From a checkpoint of a small multi-label image tagger: 14800 steps.
Rows from block 7, named by matrix and row number. Rows with one number belong to one channel. Each number is 128 + 32 x the weight over its row's rms, rounded and kept within 0 to 255. All counts start at 0. Numbers have three digits each. After the name is the row's rms in percent of the matrix's.
# convs0: expand pointwise conv (model.blocks.7.convs.0.weight, 192x48x1x1, standardized in use), inputs 0-47
# convs1: depthwise 5x5 conv (model.blocks.7.convs.1.weight, 192x1x5x5, trained with AdamW), a 5x5 kernel
# convs2: project pointwise conv (model.blocks.7.convs.2.weight, 48x192x1x1, standardized in use, transposed), outputs 0-47
convs0.55 133:148073100113124110133090141161156182070128121084105100118120160181107090146123145176198163096113105110074131172126119127114120126095210161133136
convs1.55 112:087071086114105158114146129124164169138139143111126122137156092062087064103
convs2.55 143:142110086057141096169137134079150165139186129147170154179117112160095146126142102124087156161119129090128141046184104176152102135109162131122162
convs0.77 105:156066168100103149138174084105155119070128103117101120113121150132071129190130137110125083128191125186061149151139150131174130116145165131081155
convs1.77 110:119128155144110142123094127149144168159183149105155139107123106094075090036
convs2.77 129:149121058161139069079135133137135124128093108143062171152113183119097115086112127130132103116117056064116095143133138160146099141121129138175198
convs0.78 124:153126115138094094131105203170119127124081144101124139137152133083054198132136090150144182138137116098089140105099188099119151134132059171121144
convs1.78 110:131162120110129133168142142173165149189162161116068079081092100114109115095
convs2.78 134:129107178123095129174131108118101151132167077160163159115106097130140164183181180152115117190133168112197124119158116110100097107072116141171084
convs0.79 083:173084160165115061152103162126157130148145112112163141128077143108113136073051180171119152156103156037136148098150116151143122119139112112141105
convs1.79 106:164160130161156166111081151192136110074102171139132094191106129098115117137
convs2.79 066:128160173156110076200120151100111152109166133079197167119109112103121189158093171163152177121077126126121115128115136111101162151177101173136143
convs0.80 140:041112116181126150103098123136101123163100061143150103159129134129189113158129082105132150202067142180147105119123143112155103091168147133111137
convs1.80 124:118139129160120096097119088095136077136099117087121099085085095060082095103
convs2.80 116:153113124119139181175146142157152105088133125110125083126083164100096137136140145131149145039133125169105150186066113078153147061114167166137156
convs0.81 078:137163170112085139192114177141079199135134070115169093098154097080134098124123133126133081097142120141096198126173145081100127151119135158102138
convs1.81 092:181174163144136135161136104178134140121084139152165171109119164125116048153
convs2.81 060:129188125152162109137146111118081126116140058118111143120155093098121191178096133183109144103167151154123170118105105188144162186174120140166174
convs0.82 086:155136107184144131148094125154136110138109153057113116090095103156073138141145100179186155075129177071156095185090161175099115110136134106123124
convs1.82 103:089105111141119048071095146153117116118146126135169154141175084091117092093
convs2.82 077:108113151096130101112115147141089040115117117129093114111119115057170092126145116148106129110133179133114180189099119163101163183077089107073122
convs0.84 059:196175191131132132101150130137140079150145102111117083055124122128100109157133165141100111097137174082100121190087099147161093125120125073172106
convs1.84 098:127127136167147126095105101110126081122153188144105172156186175150081078146
convs2.84 085:173116173147176124122170140120137145146079112105139130079057086165127166156161122168201083138136171078089149113114089092144155147147125114091148
convs0.86 096:115088129084093143114086082108151187150175138119138140073115092164156152152088133188062085153162119121128166086110166153132150191134102125140106
convs1.86 103:135133109127138114076074084137121111118054107144179122082117174157147164161
convs2.86 097:124115116092100154141143151066121148131136064150176072134172169111173108069102113083182126154154118146143200125101085144110096073137147117137141
convs0.87 082:114115136082151096064151154154102140118104138140077145136137067136103111157221122115069141134138152099099135143190117164127149094138159091185097
convs1.87 112:155119136064146149116071083073166112114155123176107152089138173143141155154
convs2.87 103:132159069112099135047164103181140157111114185179110098121116113115116070161128113128141145149175123147108151133147184163108146062081109094128138
convs0.88 048:235133130135140163117172138179117054098152098143116138133128126107131098162149110114053087113121088140111125144152118162119160116134062145170116
convs1.88 071:116122095132144104166143151098168097111147200145164101111154108165145187185
convs2.88 030:122109173121105119167098159090090150161195139137130160103066167058109110125104134077098078143108117148141177142118141111099165180133155132076090
convs0.89 139:115119146114109119150140127136143095102130140072112125207131114131131092151118141071152132086114166167188081107091148127218169135116126059167135
convs1.89 084:160115125193150139170112132127126117134175178113133126126162121117099187209
convs2.89 130:117149143142158120162108051123151149130119169129163144178109134212091147083105118121074137060132134164182117106140136107187107135079106120166131
convs0.90 197:149165118115108106143136104117139079080140167093131125086160180084123090128107131172129166151091168141175151171089119177106172042092107118159127
convs1.90 102:102088109124095176116151095133170214164082116119105091098107159129110144112
convs2.90 186:070116164120157123132106028114159111164127144091131107145163104125128139116140146097109062137163148099106078129171137144072104056120123085137097
convs0.92 083:144121137211154113130089118109139124097156162134118155129051137164139147168177144128075134141114119090139121106160101187077161137073075078139120
convs1.92 090:114140147055073154184148078110149146163096100127130140102085101168133130156
convs2.92 060:170109109077179136080127131119167136116113075128142105101132141112133091128100064112196064200123136139130095132092121132135064137080101126142088
convs0.93 060:138145143102142136099180165105079134087120140163143189099175069172134121192106127143072125096109189138093138101115116128154143150074144105175092
convs1.93 093:117150151068136082092094111158133090084163117156165106077163165146116116171
convs2.93 049:201128197104164153154136133129135095147103105122178149080158116174163163157120156156151109144079118136106177096103102088113171094115161181082123
convs0.94 039:181151151063187158115136112126155104079087123108084162069093190139160098129089136122154116140121167068122100165106128170141119118082134159148099
convs1.94 071:107106093175141142079106170153082095123176152094112105142117047106126125114
convs2.94 033:119147146182134145086068159159099124097116151130119136072100098142129131146088118049155109141144061090106125097199169105094122113106071140130103
convs0.95 117:181089169185121169042143133128122163071109126091171141122143106149117140149098150138092131137166156096123157117115112083140178159061142141080119
convs1.95 097:091094093057089101168149111087158114124140124083116168135088106156179130118
convs2.95 101:109122136098186110182115139105098135149146085133189169095135179085148130132117140110142064132107181092066098129140140156073106061099133155111134
convs0.96 087:116069122119099127169109103140129085132125120115152147126055136153128083119162145138183138167143171151134089075081142106111169151157195078184097
convs1.96 108:073139097094103105129116155148092122145105171144069142073151130102084101073
convs2.96 087:092163208079179168130095130140073090148085116142104132145142142053163102162151181124152125112168097110106155150112114091144173097110148112138150
convs0.98 143:134115095081106145180179138106108127158097107189114126178155091200127085134096128126186150146086075098113132116145152090131150197132106122102100
convs1.98 112:146110108077078125117085092114133111090095133108147131164198095098075138163
convs2.98 136:109129159121125201124139134120065123098105150144128108131111115117070156073076118072157099114095110185139137160101133151147144059089182138143077
convs0.99 152:142149115077129055141193076166145156139168169121133139159083129103127105181102169164134128110130128099116077167142140123092058100121111182127107
convs1.99 113:115138129118057115157153182113138140165168147081093084132105092092137142074
convs2.99 159:129154105070105177133205134128153126131194118184119154166162123149142132147113114171109112150101097135103138159145166114065126191196109146158146
convs0.100 044:089142179098117107115139100174115120151142147119147105150104147164105175136188128183060125136084157147119045155110147135117091097114164157165069
convs1.100 109:099100127095070065110108118075076089098149137107132109132114105172161157097
convs2.100 046:096123079131097140127143183106137090109094128093172119152040098084166131125086131104096097149135130047170126133114159101070113177133153132140141
convs0.101 056:170141068092156125130093150114161178113154142152107110089113124176152095108171144137080143092191091178087062120102120134150167100120072142119108
convs1.101 091:133117145076137071098133137146115082151185149099141162140063130117094091080
convs2.101 035:183161182113079132152152145102086090139190080156152132108088142135091167183093143170181125148118112109159122144132082074133104174163120146130153
convs0.102 117:163159108103074109099146119147084135151145085054162146198143205142117167113156117101106111143116143103120170147096083136149110125141146145166061
convs1.102 121:088103092092094096076095106092087077139094090159157127158162134153145163125
convs2.102 125:158115110168174093102186112101140078131086135062146127133165167180152072140102064123139120133151196107109102140122114117141163103123141145182167
convs0.103 157:117113134127110115145189108124131126134140097053079138140104111110180160085123098134161076172092163159177170129087088192126149121128168087097165
convs1.103 120:055143137083122123177147087097105149118114101099135116144090134093192083107
convs2.103 169:107139105226103089119092103135133119078144144089134067179122096176120077127080077083181118103133114136129156109118144104084125086144137113123143
convs0.105 086:166156094047191158160141164122175111080141149071067098135135184135159128111108159128118107138089156142089111141122138100119123151176097134084100
convs1.105 113:130096166168111066123127118136084142105166091099132099121083086058163118122
convs2.105 078:153104177118143096169121121176117138120128108154106116154095141106144132090056070121169110165164129110151082152087200125131111066072132139169161
convs0.106 096:123170106162155107136149177075078158126163094129119117121138077125170157114100147167128154106144110136132104156136197119122040088078189100121132
convs1.106 115:145140069096084145129140119152121139140126155086110127152180059073088101161
convs2.106 091:158133155139140147148115122115210207132137094104131150122107107084100155103144172085116171139107127106064116104157177115099128191133130158147061
convs0.107 100:157166180135110107097160123150121082136143149100169128073047140129155110119074104175146223143144179098113128118098141127122122114106134178110103
convs1.107 111:135177190182129148156121113130130116102041085130107103091145117120103131161
convs2.107 097:147139162078139129123079112154134129124054148127153140154058132111178179142071137216169160134143133159113100100192121099104146128120148126129151
convs0.108 061:152133176128092124130107104107191114150169117139133086101032122161178113076109170095122116115130157139180154126138090140159157154163079137089091
convs1.108 076:107105065140093128080101205155174090142112127133111092150118178160133129123
convs2.108 043:126098149171134163115091131134174157103134092125155084060107154067147098135156153183068087134120098104115149116117087119146127182185083146099160
convs0.109 153:126137118147140118181154089126150144097168138082119047112090106076147100150120158140128131065151089109142123154109168197153172112080149141189135
convs1.109 092:100090139146141123092071126099181139162120075166163165152135147113111061109
convs2.109 165:116101084120125088076082109120150145062126184116131090128084116110097138093134094130131130089125164128091179077115054199133105152102151107137153
convs0.110 144:111134159088169163165111207109099131128084136099075086088126138103147113145179118124172070169107171123148070170122141149152155140132144096121079
convs1.110 110:122135134142135170152105143109102157129143144111140100103113207226166118146
convs2.110 186:110134159101150117096123107068088088119100130079088112086080092093106086090116083120065088156149090146136068142143125091160107139164165088105112
convs0.111 085:153115185075173104138112192137144140183177095129144100130110109096181167093156203153131092149101141096102106094115124090089154133086126124092130
convs1.111 091:109151134131122167129120115185195119097082152169109066115121190139099107125
convs2.111 063:125110146121139130106154109143097074079125187127206158152106103144138170097143116117122220069136094112156113113109142159098142133183077126092135
convs0.112 047:138117134105109141143080026134113121167176139092170127114130103119144154091099160144182095117125147120105126108211102157112141206145122100117154
convs1.112 102:121143161171127140116160111132141146107074097153079045115095110103170171137
convs2.112 045:111086089125134095074196163158104071119081144082125132121118170158142132167149170110088097122128093067106141111081067117168101130125142132153167
convs0.113 103:171120152112140176140163147136151102120108103088085102135057164077090146094161163094077167141095101126122098145177137121149111203172161136135097
convs1.113 118:135191157104099159164157096088118090118109077108166141140090127146122145196
convs2.113 107:115149087125196188162114125135125107148170067160107120102111104125148117115123159127097011121100095096165146169145109097095172116140135130127104
convs0.114 126:069110111091145140090124071124130143105094102140120142123104141187128134208181047106104144173125115169162126134140144142184137095143125130161077
convs1.114 100:100161175179154126129091111096099095110100086102110108110083088089107077095
convs2.114 142:124131135168107123159154083119181132097176113185160071111091141110145148150095158064147154134057055114125155126162098117103163122134185117117135
convs0.115 115:168120103131123198110114109167123126129078161114113074133124163169176159133132153080149076174111147127109137121120159082079165205089107093104109
convs1.115 105:084124134085161117112139089099121147135094162163086070166187153130078116152
convs2.115 115:049073054171116137075152158131106119123123160164130124143084134099112156090124106146156138082170085128180195113116164157122152132144148125104153
convs0.116 087:218166171145112203140110157143143153132141162088120096138124093102106155073148161141085130093121090130191117141137076125109114109129120087077115
convs1.116 121:107109076061098126106120115119123133161168126118115129106138094095066074072
convs2.116 081:111156144123168088103146150096170110154133096110120123093178150200127114182147095128123145159119116153152169103067127188176095178082184114132120
convs0.117 111:122104157106158109118157112120116123153122143113090119084128112122147135081168167080145131103101130145095078160119077161186107107173198191067180
convs1.117 097:127109112101156124138091138126115173092093163120172146141138111076215155081
convs2.117 129:127116118162133027129098087132140125131088147144116147154211099154105119136068119139112150190144079158121135138100140127108086101158138058150124
convs0.118 041:167118080125131178160135130088166134130196158140133096147091108111059202129180126120118155136125167138069091134134083117055139125111152108128139
convs1.118 049:138062182092110127184127146181134171113134187161133120110142128137121107078
convs2.118 024:165140137095036126134141150110087098136163094124131128085075143058071163187167127120123154134088163104162150104116109143106116154171148156097144
convs0.119 086:188081174101130069167108111138139131149148096127095127193099106052112114151110204110153145094128160131090088168143174117116104149154113128110109
convs1.119 123:127147143141135126136145156112127142149151136124103160145141058056033098125
convs2.119 092:188138115104108131107126126139122094108127151113159184160209171161137090195110146107128086155133102088067109100104149125094143171162132113067107
convs0.121 157:136165137118117080120143082134096148141099133071129198127096140161103134161105128073141129132107165190144124066133099142224146118156116145105083
convs1.121 115:073100108099083117145147126128089080091084094164145138110152164155157184159
convs2.121 195:119108124179181143095137075126127111098056164136091103161095164144132111149138142171062122061070119111133150149130168116126162122133102145159193
convs0.122 105:106146146118088117112110149156121119133159132118132109055174106139160137162122170139102093188138090082112122146226172116106131164085147084156078
convs1.122 136:114123091091094043091091087073110122140147143154160121110112092101110107102
convs2.122 094:189126110113138117115081113175115138113106107149148143046156148210188160163122134175136136142107188085139164107159156110107150150122172162129121
convs0.124 110:105142086174168100082118111124170117121083112144109157123111154104117134071161131061207153174173152144080128155154089139088171133133083132151129
convs1.124 114:110110112106092155130120123140093097140095100061115162094115056131186101091
convs2.124 117:148130214102140195130078125132097168055156171081138127140083102179113123117105112100103143133138144119167100137142126131078095148161145077121089
convs0.125 069:175061171154102109165107170148092156096111158084108129149163075142089149097110158141122125083169179118161130143144094193088097131098129163099106
convs1.125 111:152145140141144165108139140119097142162145141115092043092091136089075083088
convs2.125 059:166120155111151081047140108093109159195091117092112166106146065169093104172166110111084111156105128119136127131161081153161110137118136132161075
convs0.126 050:181101141188149123153139164110170120119113113110066139092137178172142091155118116097159102099147221077117103143110121171098125142093103141169097
convs1.126 082:163112101119161123151111106121077126063125147100091081124197153162097134170
convs2.126 039:129143158107093151085158150127070128171145109079153139096099091148095124124188105202122188128140095109115160131109161140106149152128066180143181
convs0.127 091:098122104108171174110084199177155132114165176106144133133149139100158150113063117111102147173091130150066146099111105098165100173115121157068128
convs1.127 104:084152189144125128127181180172149149164169146158168122138119172147157154097
convs2.127 083:220116119107078173149141097172155146115107124141138141165128138106120141128141150137157086082087150099127187101129071120064154133142128152200096
convs0.129 077:104075124093084199150108099146102107113118124107104170117148124084188151103161143134103210155118091159176127134131108137175127172124127057135131
convs1.129 076:095153065089095131189140126166149119109098116118084101141094070102104100152
convs2.129 076:133102070155167127101153120108113182092172122120122167083183158108134074156102148117162064152096062128141103115137166137165146081111167083144116
convs0.130 067:094105209172089105119111157093142127104131101112088152111107117159107099194190177082073115129074123163125119123160126159171157146095128142101143
convs1.130 093:108137123120184118158137126113128200137103129145188110130131098106064085073
convs2.130 077:172149090169156111080133111156136150137112103144107155144172173203151120066143110136144088145083073077091130175104103120179114169146089126110119
convs0.133 050:198163094062143138070144115084185164120091183127104096146144087098121132121139137125076158121149138118105172167074138119171141112168121158096120
convs1.133 074:106138103146157083084158137179094129131213151078108114138109101135112090100
convs2.133 036:153113165159082109173111144134148143129122165132147107070182142083115131167145129157091111101098062063112092110117089137167121194154135194120127
convs0.134 133:132141172176117147089125109068063127160129084126126099135137134119153098198065137099098122160161168109147157054158112153080143130144164108159131
convs1.134 145:111054118139107113106067120099140121101120104096079099101091113074094104097
convs2.134 121:120140171128140127150138177156147110139081185167127101100128187177087128134152114076135135109087143149083098171096184164084168081123152178102147
convs0.136 080:180080154116170132166126113101129140131085141136089134139129106129056115133095112146178114116114115122068033138098155145192154110156166135174145
convs1.136 088:144123114194147128160169181178121120129123178109080106096158117155108093175
convs2.136 075:140079163113097177064113154138113168096129097141189130094092149143139100160090108082153119149151163141121077123155138071089125109187076155101154
convs0.137 074:122065180159152131158126152147158117115054107165093152114080108098115115086090117111106170153182186130107084154086123146153146150104177105147165
convs1.137 094:119117145161189142129133179201091115118174164101114116129161117117077084142
convs2.137 072:129075162157124166099149121132111087130112071127159165109117163141131108130058133062117177134157127062100064122131163152148154122164076169137155
convs0.138 100:153077140138097132087050113109126134123165144109117202095118147117200092141169143113138184105120172096159137149083158161127131124108102167100076
convs1.138 110:116122101059102146111159114144154156097097081165093119146140165107111115048
convs2.138 107:098134148125101124140089148165143181113062136074103128143142136118119084153069117092122101176067181150074089141102177157156126140116129123063141
convs0.139 118:131118116124165129175181108121104106120140094136160115166136115087130107124160184064142075104150072164174132143080100160196176133131098122075104
convs1.139 088:103118102148150121140152104122071138080102156106104089162205122144097152187
convs2.139 110:088117100144129134108142059078202152126124144148107165171143107159134172143146116129094060104151183129160133110126113168172128115109080069086101
convs0.140 053:124108123185169115062108144083087203096119126122089182166103119129160119141192153162096139093133058115152133151143102171127140125131080112113142
convs1.140 087:111125157131121106108151099145087088087084074146160183109123175177179136134
convs2.140 055:156146056132070133175127188163088122097211143126149089104082120127127114162168059145144087149158125120100133147142141116153165114159150098113111
convs0.141 044:191125131132144156091119115156119151103167161109136117144109173104136162089198108142122126102144108116112144217091070105075098117174115175094096
convs1.141 076:115087155170147119086122039176153137168097155117119133117085164136116159138
convs2.141 030:144075110133116178101088144144131152145151161123142129116136060130083157163185085156083126164146126088141091147142108088145071201082090122101137
convs0.142 054:121132117106108104060125192099113125103121125093136170158096135145132129083106086167114187117197179113132162188064137155114155162092122146108101
convs1.142 086:142154095144141130144146134144098113176122146122153080143217173139116123198
convs2.142 059:162151180140087102110121154161140120158160145126157126080144126131146171132045161171169160121150147140108182159160152061139107137137074149145188
convs0.143 128:064126115149085150167146089133094143150076155135169153096068161097137150099141112170153160091138136120144097091083189118083167169123127126186113
convs1.143 133:147080088063094132090070117080110117122095085163168135148144153153134123149
convs2.143 121:156070115105105172115193167205147111116146040171127146116136163087149088114119095115107128165162127113151131102139075112129166143165121111122091
convs0.144 073:121125144143191124159130145190159107131075142066065088093074131100109113095101174140143150150122145147168079178141166149101101155095150086142126
convs1.144 105:174168103125158203120169112176103080123082160116088136136117162131123143155
convs2.144 062:095159171155130125155127158117121128126183107090126144037096096091057128105106138206140123148133088149197119083147108092153138142130127157116114
convs0.145 157:162183112156102077127122153139165099151067116188198118156130160154111103089122160116168100163160109136088128076150080085091097101120150121135157
convs1.145 127:121138169149136138116109095081111103167140126116052137090121088067099095084
convs2.145 148:091106159095111130140118127094161105115122109149155177171161127136127122094169081083086102121133165117020149123099077121161058132150164132111138
convs0.146 103:084098118113097142112101131183095116117157169120152154144178128170124099201110133092073151064083121096149110195133083157122164122124172145148112
convs1.146 111:085175120084122107119116101083106165148061138122176164160134163173159119111
convs2.146 098:156107069114179133115163081146132176084176093144122116166153167091163128084179117089079106114116163084104090155150109137090143119101144194122135
convs0.147 053:094125138064187217134142140130115129192078125146077145148166113119115099152132103080104089092154125118101159175143103139163179137103137103156112
convs1.147 078:170084129141118122122157083159133159124051149159128113130077130084064142113
convs2.147 034:112127113179133134180141136121131173146207124130132131123096132098106142114173183123109126126042147077150131201128174153092129114098151164171162
convs0.148 084:136121127201160153112125105161148076050199098120121161128093148144139133078133150093115163122143149093123144150102115098105149172113078088092183
convs1.148 100:109095129103079110154123150118123084159203140158108117098087175167156130178
convs2.148 082:173165137167179073112112158124113117114227115128141119140125159143126209096150155101158163154178131173109144109126095093134114090121137146180118
convs0.150 088:112142140127094124214151135150162102129123093130152143152164122095145209061095145114099120163111108160131112108113129062070141113144124065172138
convs1.150 109:075095113085107095109146104137106088093046148112135100171149115155093137099
convs2.150 100:096114086110069124112146113112151140133079141158121125174113173093149140125109045107170103122162133181195117125142147166173125147140082078093086
convs0.152 090:152130146127087114087085168140098088170200130142131183158149167116184140127152114114120112133104151100119132078146078141168087179121111085121055
convs1.152 102:148122089111086149100085143125155119100098099204154169134175180153123163131
convs2.152 111:152110081159173161118135102155139090137097130098157134133194144104178170126087105187136126153174170067157114059167149136105118083137093139134155
convs0.153 102:154058091154130147096144161138094111126130161120113147129104144138144131109183176104147118143151166104136076151098055195153114098183101067111160
convs1.153 096:127152175069093094174157123105126165118140070150126087154089130169173112146
convs2.153 112:106124060165092115185091159119113148134117126106090135161111112084126113133125107164127120132091143137144129140055124108223092111104117081197159
convs0.154 076:126109120149146099174166100154086116118061118153121080121104116154137158174121158090171085075119104152174067141152144111208102125164154163114125
convs1.154 095:092118081072104115136097068114146164144062094140153128149115160133093173144
convs2.154 077:113160148097136144128142117080115169101083090118122158160095166113151181119068153139148149093095062155146076163103111112201082112101110178124116
convs0.155 059:122115135138212148082126143128082148100132108119112158171148054115142145146101155151074152139207120092119149141082145123115093090144110104097192
convs1.155 085:100110089115116107139135128137148129150157230133138102104147062114071137144
convs2.155 063:152106135126142143082127107110164162158129082095172149182182124072053076138134191156095124122097105073107093137091132137124115162141093139119171
convs0.156 047:151096181142189092117154141177138146131182111179112153088134134122161113180168125133083097106140174115160147078118080095112133077143066137126089
convs1.156 088:109119117125071088118144153074115158149136086166171118119097185180141129177
convs2.156 041:217068145151122187140148143164123140162130093133153094101128145149106128151107109102096189161109100096132085116129124077173118119080165140135193
convs0.157 161:106165125169137126084106132143130097157150114129137157139147152163166168117122099058149118124105068133131104168118147145092105207130165073157042
convs1.157 095:120117104115152165171185199176107106110071078115112147125090142131123155124
convs2.157 156:120115121158175103074116135107139176085064176103134166170173146091102124135103176154063174127125134137151106079143102109121055139133094153142149
convs0.158 060:177072177117134150111133087076139185160134122138108173168122125119156105120084113128101125204119082127154084103163112210102118094130098119141148
convs1.158 088:166117140127116133147077139109162111080123063110139138098113116087073111055
convs2.158 043:130127162143151114136150128171167127205147129114143104091113126108099113110125100092131103138128118232076133172164141075142118213105142129104097
convs0.159 037:164057110151158140137161158117073121214159152180141156149123089119173117087097139129105098112196121151126104168133112118103121097184123086128138
convs1.159 072:102121168142140097180119137153156187136159085145200137123076115137158142087
convs2.159 033:204080087101138167192138156115089145171114125125165130074144105113116166158147087202130153174118075132120112112087142137150131160104098159115144
convs0.160 127:094109127099050158096146115109104140132170134144112146183098186092107122189091107135107033120127145130135100185138119124109124158141170152173142
convs1.160 073:152143133137155167156087141135153168061135171086086167132182118145150175139
convs2.160 133:104164135109136117142158163174076081144149124148064142146124168120191066166128174171150110147119135166102117128112143157064165084079136110088133
convs0.162 062:111038125194156124183164110138097157154093177165086140124133041141158133091103165140105144111128117130113091139150121187105139120103105142149119
convs1.162 071:127154126117117125146148118049141191119104117107082037099120140107128117113
convs2.162 033:135132145147099107097133093149139148221132160145124104151112133016145145217148146149142099133098113157160124137099093085132124089102131146127134
convs0.163 147:163115083103093113141102127140181189134149097150103138124136084151162173090073163104141221108156109125114121070132189105087115119140150134116106
convs1.163 083:150128181159114151166162164157143101114149098077111120142096079098116191170
convs2.163 129:111128155161177131113114109150147127120179183149098077110108052079149114076202149099130156113142115124093146044117109104144154115137144106118164
convs0.164 050:128096139158164110136124139130097112158130123163090135212111111074133114099115193128098125210135119070174074114139092170095163120147096104141110
convs1.164 080:100114130088095102142155113162159132089135140158189123188149169155174181139
convs2.164 049:207109126120082103147123160178094111122151109124156115114116107160133119179087094164106179185141133062180113116070165095147147149167114127130163
convs0.165 149:182159102103182117171155117149141145172135102143074113130110093149101134130098148131158098115103128131163171118107097080033191118083168153125147
convs1.165 136:154091157139111099061121126100129086137151078117144166141116058135168092092
convs2.165 130:091156151131106093143102112117151142070101099186139073073162103062117165129117102109118109127119140098123113096150165181051080097131118086154143
convs0.166 158:187140114127173075167081120119123090128147128112153155161118075110083175127088095124173162093108110070118141131178146092171135185130107143095176
convs1.166 120:148137163161179119130162186190113107120144181112107078122104169161131156148
convs2.166 163:113145141104093118118119139151137135157114143139208142135100147120171120186137108091171164101159138197094166087158167163150170142062173158158160
convs0.167 068:143125155197158187162152069063084165086125152187092106116104077137130104128147125063141145148122098109162132141176123160113150120098108165131132
convs1.167 094:148108107144108154154121083115144066065108127127106087143141172142166183178
convs2.167 063:176090085116123132150119152134156157165163112136114115097177144113067158174179126114114099211139114161081131151121135079121121113174158147096060
convs0.168 062:083167132139169132147122097133130137134139059189097145128121140070176131094143209112156126181089101079130153092112164092140121085080156150123130
convs1.168 105:085123144172129142149118100141157118170136106131075049132102073129110100076
convs2.168 052:113109107151056174130037102160076146113124154071149104133165137090086133113113187115083105107144162126117101109110114149066147165150134153133126
convs0.169 062:203074137166114139125075173169143137060107150100117138160082157146179162156105083084112104109143087084155125181142128112112137107097152117137110
convs1.169 086:102120079160115133127079108158091123115132151095088053147185126119138156179
convs2.169 053:113107122112115127086159168171056128153215077182104171170096148077078142143141146124166146141080100160143120130105177145140159136129127149121115
convs0.170 094:093136149114181184169177082183074125090131128132114153151108097141150118116162104144089120157142129162168160113106081098117146072108055130176114
convs1.170 125:113112119146106085073099165111100082093151148098095090156158095061108102132
convs2.170 110:114110148115081179151120166141123139132193118146091160151133081135160060175200147145111149085122114158154164140132150160166094118063150134083151
convs0.172 116:082129183145081141063139147135090139104183109127146104228132151105118152123122148115078144123085154164146134165096131102061163102117121161132146
convs1.172 123:116072087105077174102142131098125159103046112132180126127128164146136146147
convs2.172 124:132127095235111103134141121141115094110117151134133136093084120141087116118111151180118171174170185116104083124196140132146075108138110074114107
convs0.173 122:085101082107193138164156125109097123158117087107121170145171075097107173096129230078125125133130108168129097141119103152119135159113112175143108
convs1.173 089:111182119130139084140066068142134112115079130105159157146192107140142142171
convs2.173 104:085102096143167157144142107042127123132163164112103143126150098139095102124110052127060147108111125154141112123122098114174103159125068099193164
convs0.175 082:137090154149124184075111138083117096166095166089109123171135119102199152083101131150165134142102091179092146108117143201087129098177109116119136
convs1.175 128:178169124110078144136141114072141130165131062122091135125070119119143120069
convs2.175 115:109122079190082125101080127150117129119116076141114111149129115166131122119194089133167123075088113157195136106100128118106123137090132179170053
convs0.176 104:173189143078135138172124140138171115105116116057206101100103164132134148093135159075152150089069128130094141104116173094126129123083144125170136
convs1.176 112:067101100106154203179149147129129136161147152094062089137128122144152119134
convs2.176 099:104113098164123160165097118086133122104208126141157155090105084111110116121103144110188118195110060119161105078085170099123121113145144121077162
convs0.179 140:150160129118132092114111118183147135125189149132058147089122077129131094130046142142148203129122105152130103153140122113098172191137112093073141
convs1.179 098:055080122130121131138167190142116152141187189139106108117131121115081110110
convs2.179 125:122121122101102128130141118115178104151214150106203138175123113155165173186111110196179139111098122132111112157173150143097141171146131171112102
convs0.180 118:099072145156164146066081079108093132105091143108095118154137096118190076108135102163156152149110181143137143161111129168149173123133122164081187
convs1.180 096:103107128087096161104172155148151155089107083103110087139172119173181177130
convs2.180 111:132139152112123128168105150096147112124097122059162143134150064156131140138150117099142153137157165166120088150121137141120114090182162044225112
convs0.181 102:184116146073154132108152166116129152097124136114103134172153074178146095192134093187077127158132122112128149146105144124080048096098136137172106
convs1.181 115:141122146107099171143174121130141134101133201151120096129176073073076121110
convs2.181 113:124122152125176101168090124102144179073067151163114144155081077139121109148137116187091177118136086139117150129117155147148113148233137115128135
convs0.182 072:170117190122120107160148118154091103127133115112127166126163152134120172131115105080002116150117154167072114133133121098135121147139072116179110
convs1.182 109:132175191134125129126131091160109094092122111134160137128194161143047120151
convs2.182 064:061113126132140123177177137089163142143149084160092166073143167099127201112161061119118111078143095164137127154166110145146098133106118111141178
convs0.183 058:141122121191150102099098150106175129127119122148137130119180108125065156167117106134134035119118144086133169116155125097192126091152164070177101
convs1.183 108:104098117145159163070114120113118119149101067138148162134123119166212173112
convs2.183 066:129192128143090143085176111147152053168094092128125119140028168136120144132086147134113127133154080108155165158123096123113119127078104111168154
convs0.184 081:134133184168136104117109149105138142101069099164092163112115063163110112146184136064178063103182130112144130112137156119141132147151158132072084
convs1.184 105:152110126107108155112083093119153113099057052143131119099097122154158180103
convs2.184 087:123115054142116167164107135138141092119151094055153078131105199152089111124142136100142120178098164139167177124119090153068151134141184145129145
convs0.185 060:147109114150168106141121172118151140107149114106139097128110098101123150212125132181060130136156124092124084079159124175100211124151068164121111
convs1.185 094:078112167157124117084136148157080131178129215122122160147148100145109109094
convs2.185 062:104171149134116090180132171157121129132157108102143124158184099045114148164132183186121105135135160086091150109084135178137124187113096143098156
convs0.186 043:130140169144165139115093127091134102118127170064124125112129100139171108170080158161143086172139129117170138066078110052084145134079176141145155
convs1.186 079:089120088165093180115073114148137105151107144168100160168125064102160149112
convs2.186 034:156180082117144113216156145070101088162152098150123140109094178115112169160150102224112118126118126117113162129090117092091125120139112146141151
convs0.187 083:078149126166159144185077166095179136169163079078144116136099189127073108158075142140141123152130110102189143135125131115103097111124077118163111
convs1.187 121:172176077103073171169140148117154147097091151094119135087120087127110103164
convs2.187 077:126113184066146104131138134120131071145072101129121142117137138123059098066165118169103149113154043171122115161138150105114119173136142166155172
convs0.188 087:146166117147100107082216166163102096123152150079118135108154062114149157128088131177119110106169120175103137147081153096078099138165149089140148
convs1.188 090:131094171159112101094106098120154108100101078170130127132111174174160055113
convs2.188 086:123117150144153175182096152120091109142106137119139088111134171151178088108113125036145102136137182118195146089081130111192125157141078132120112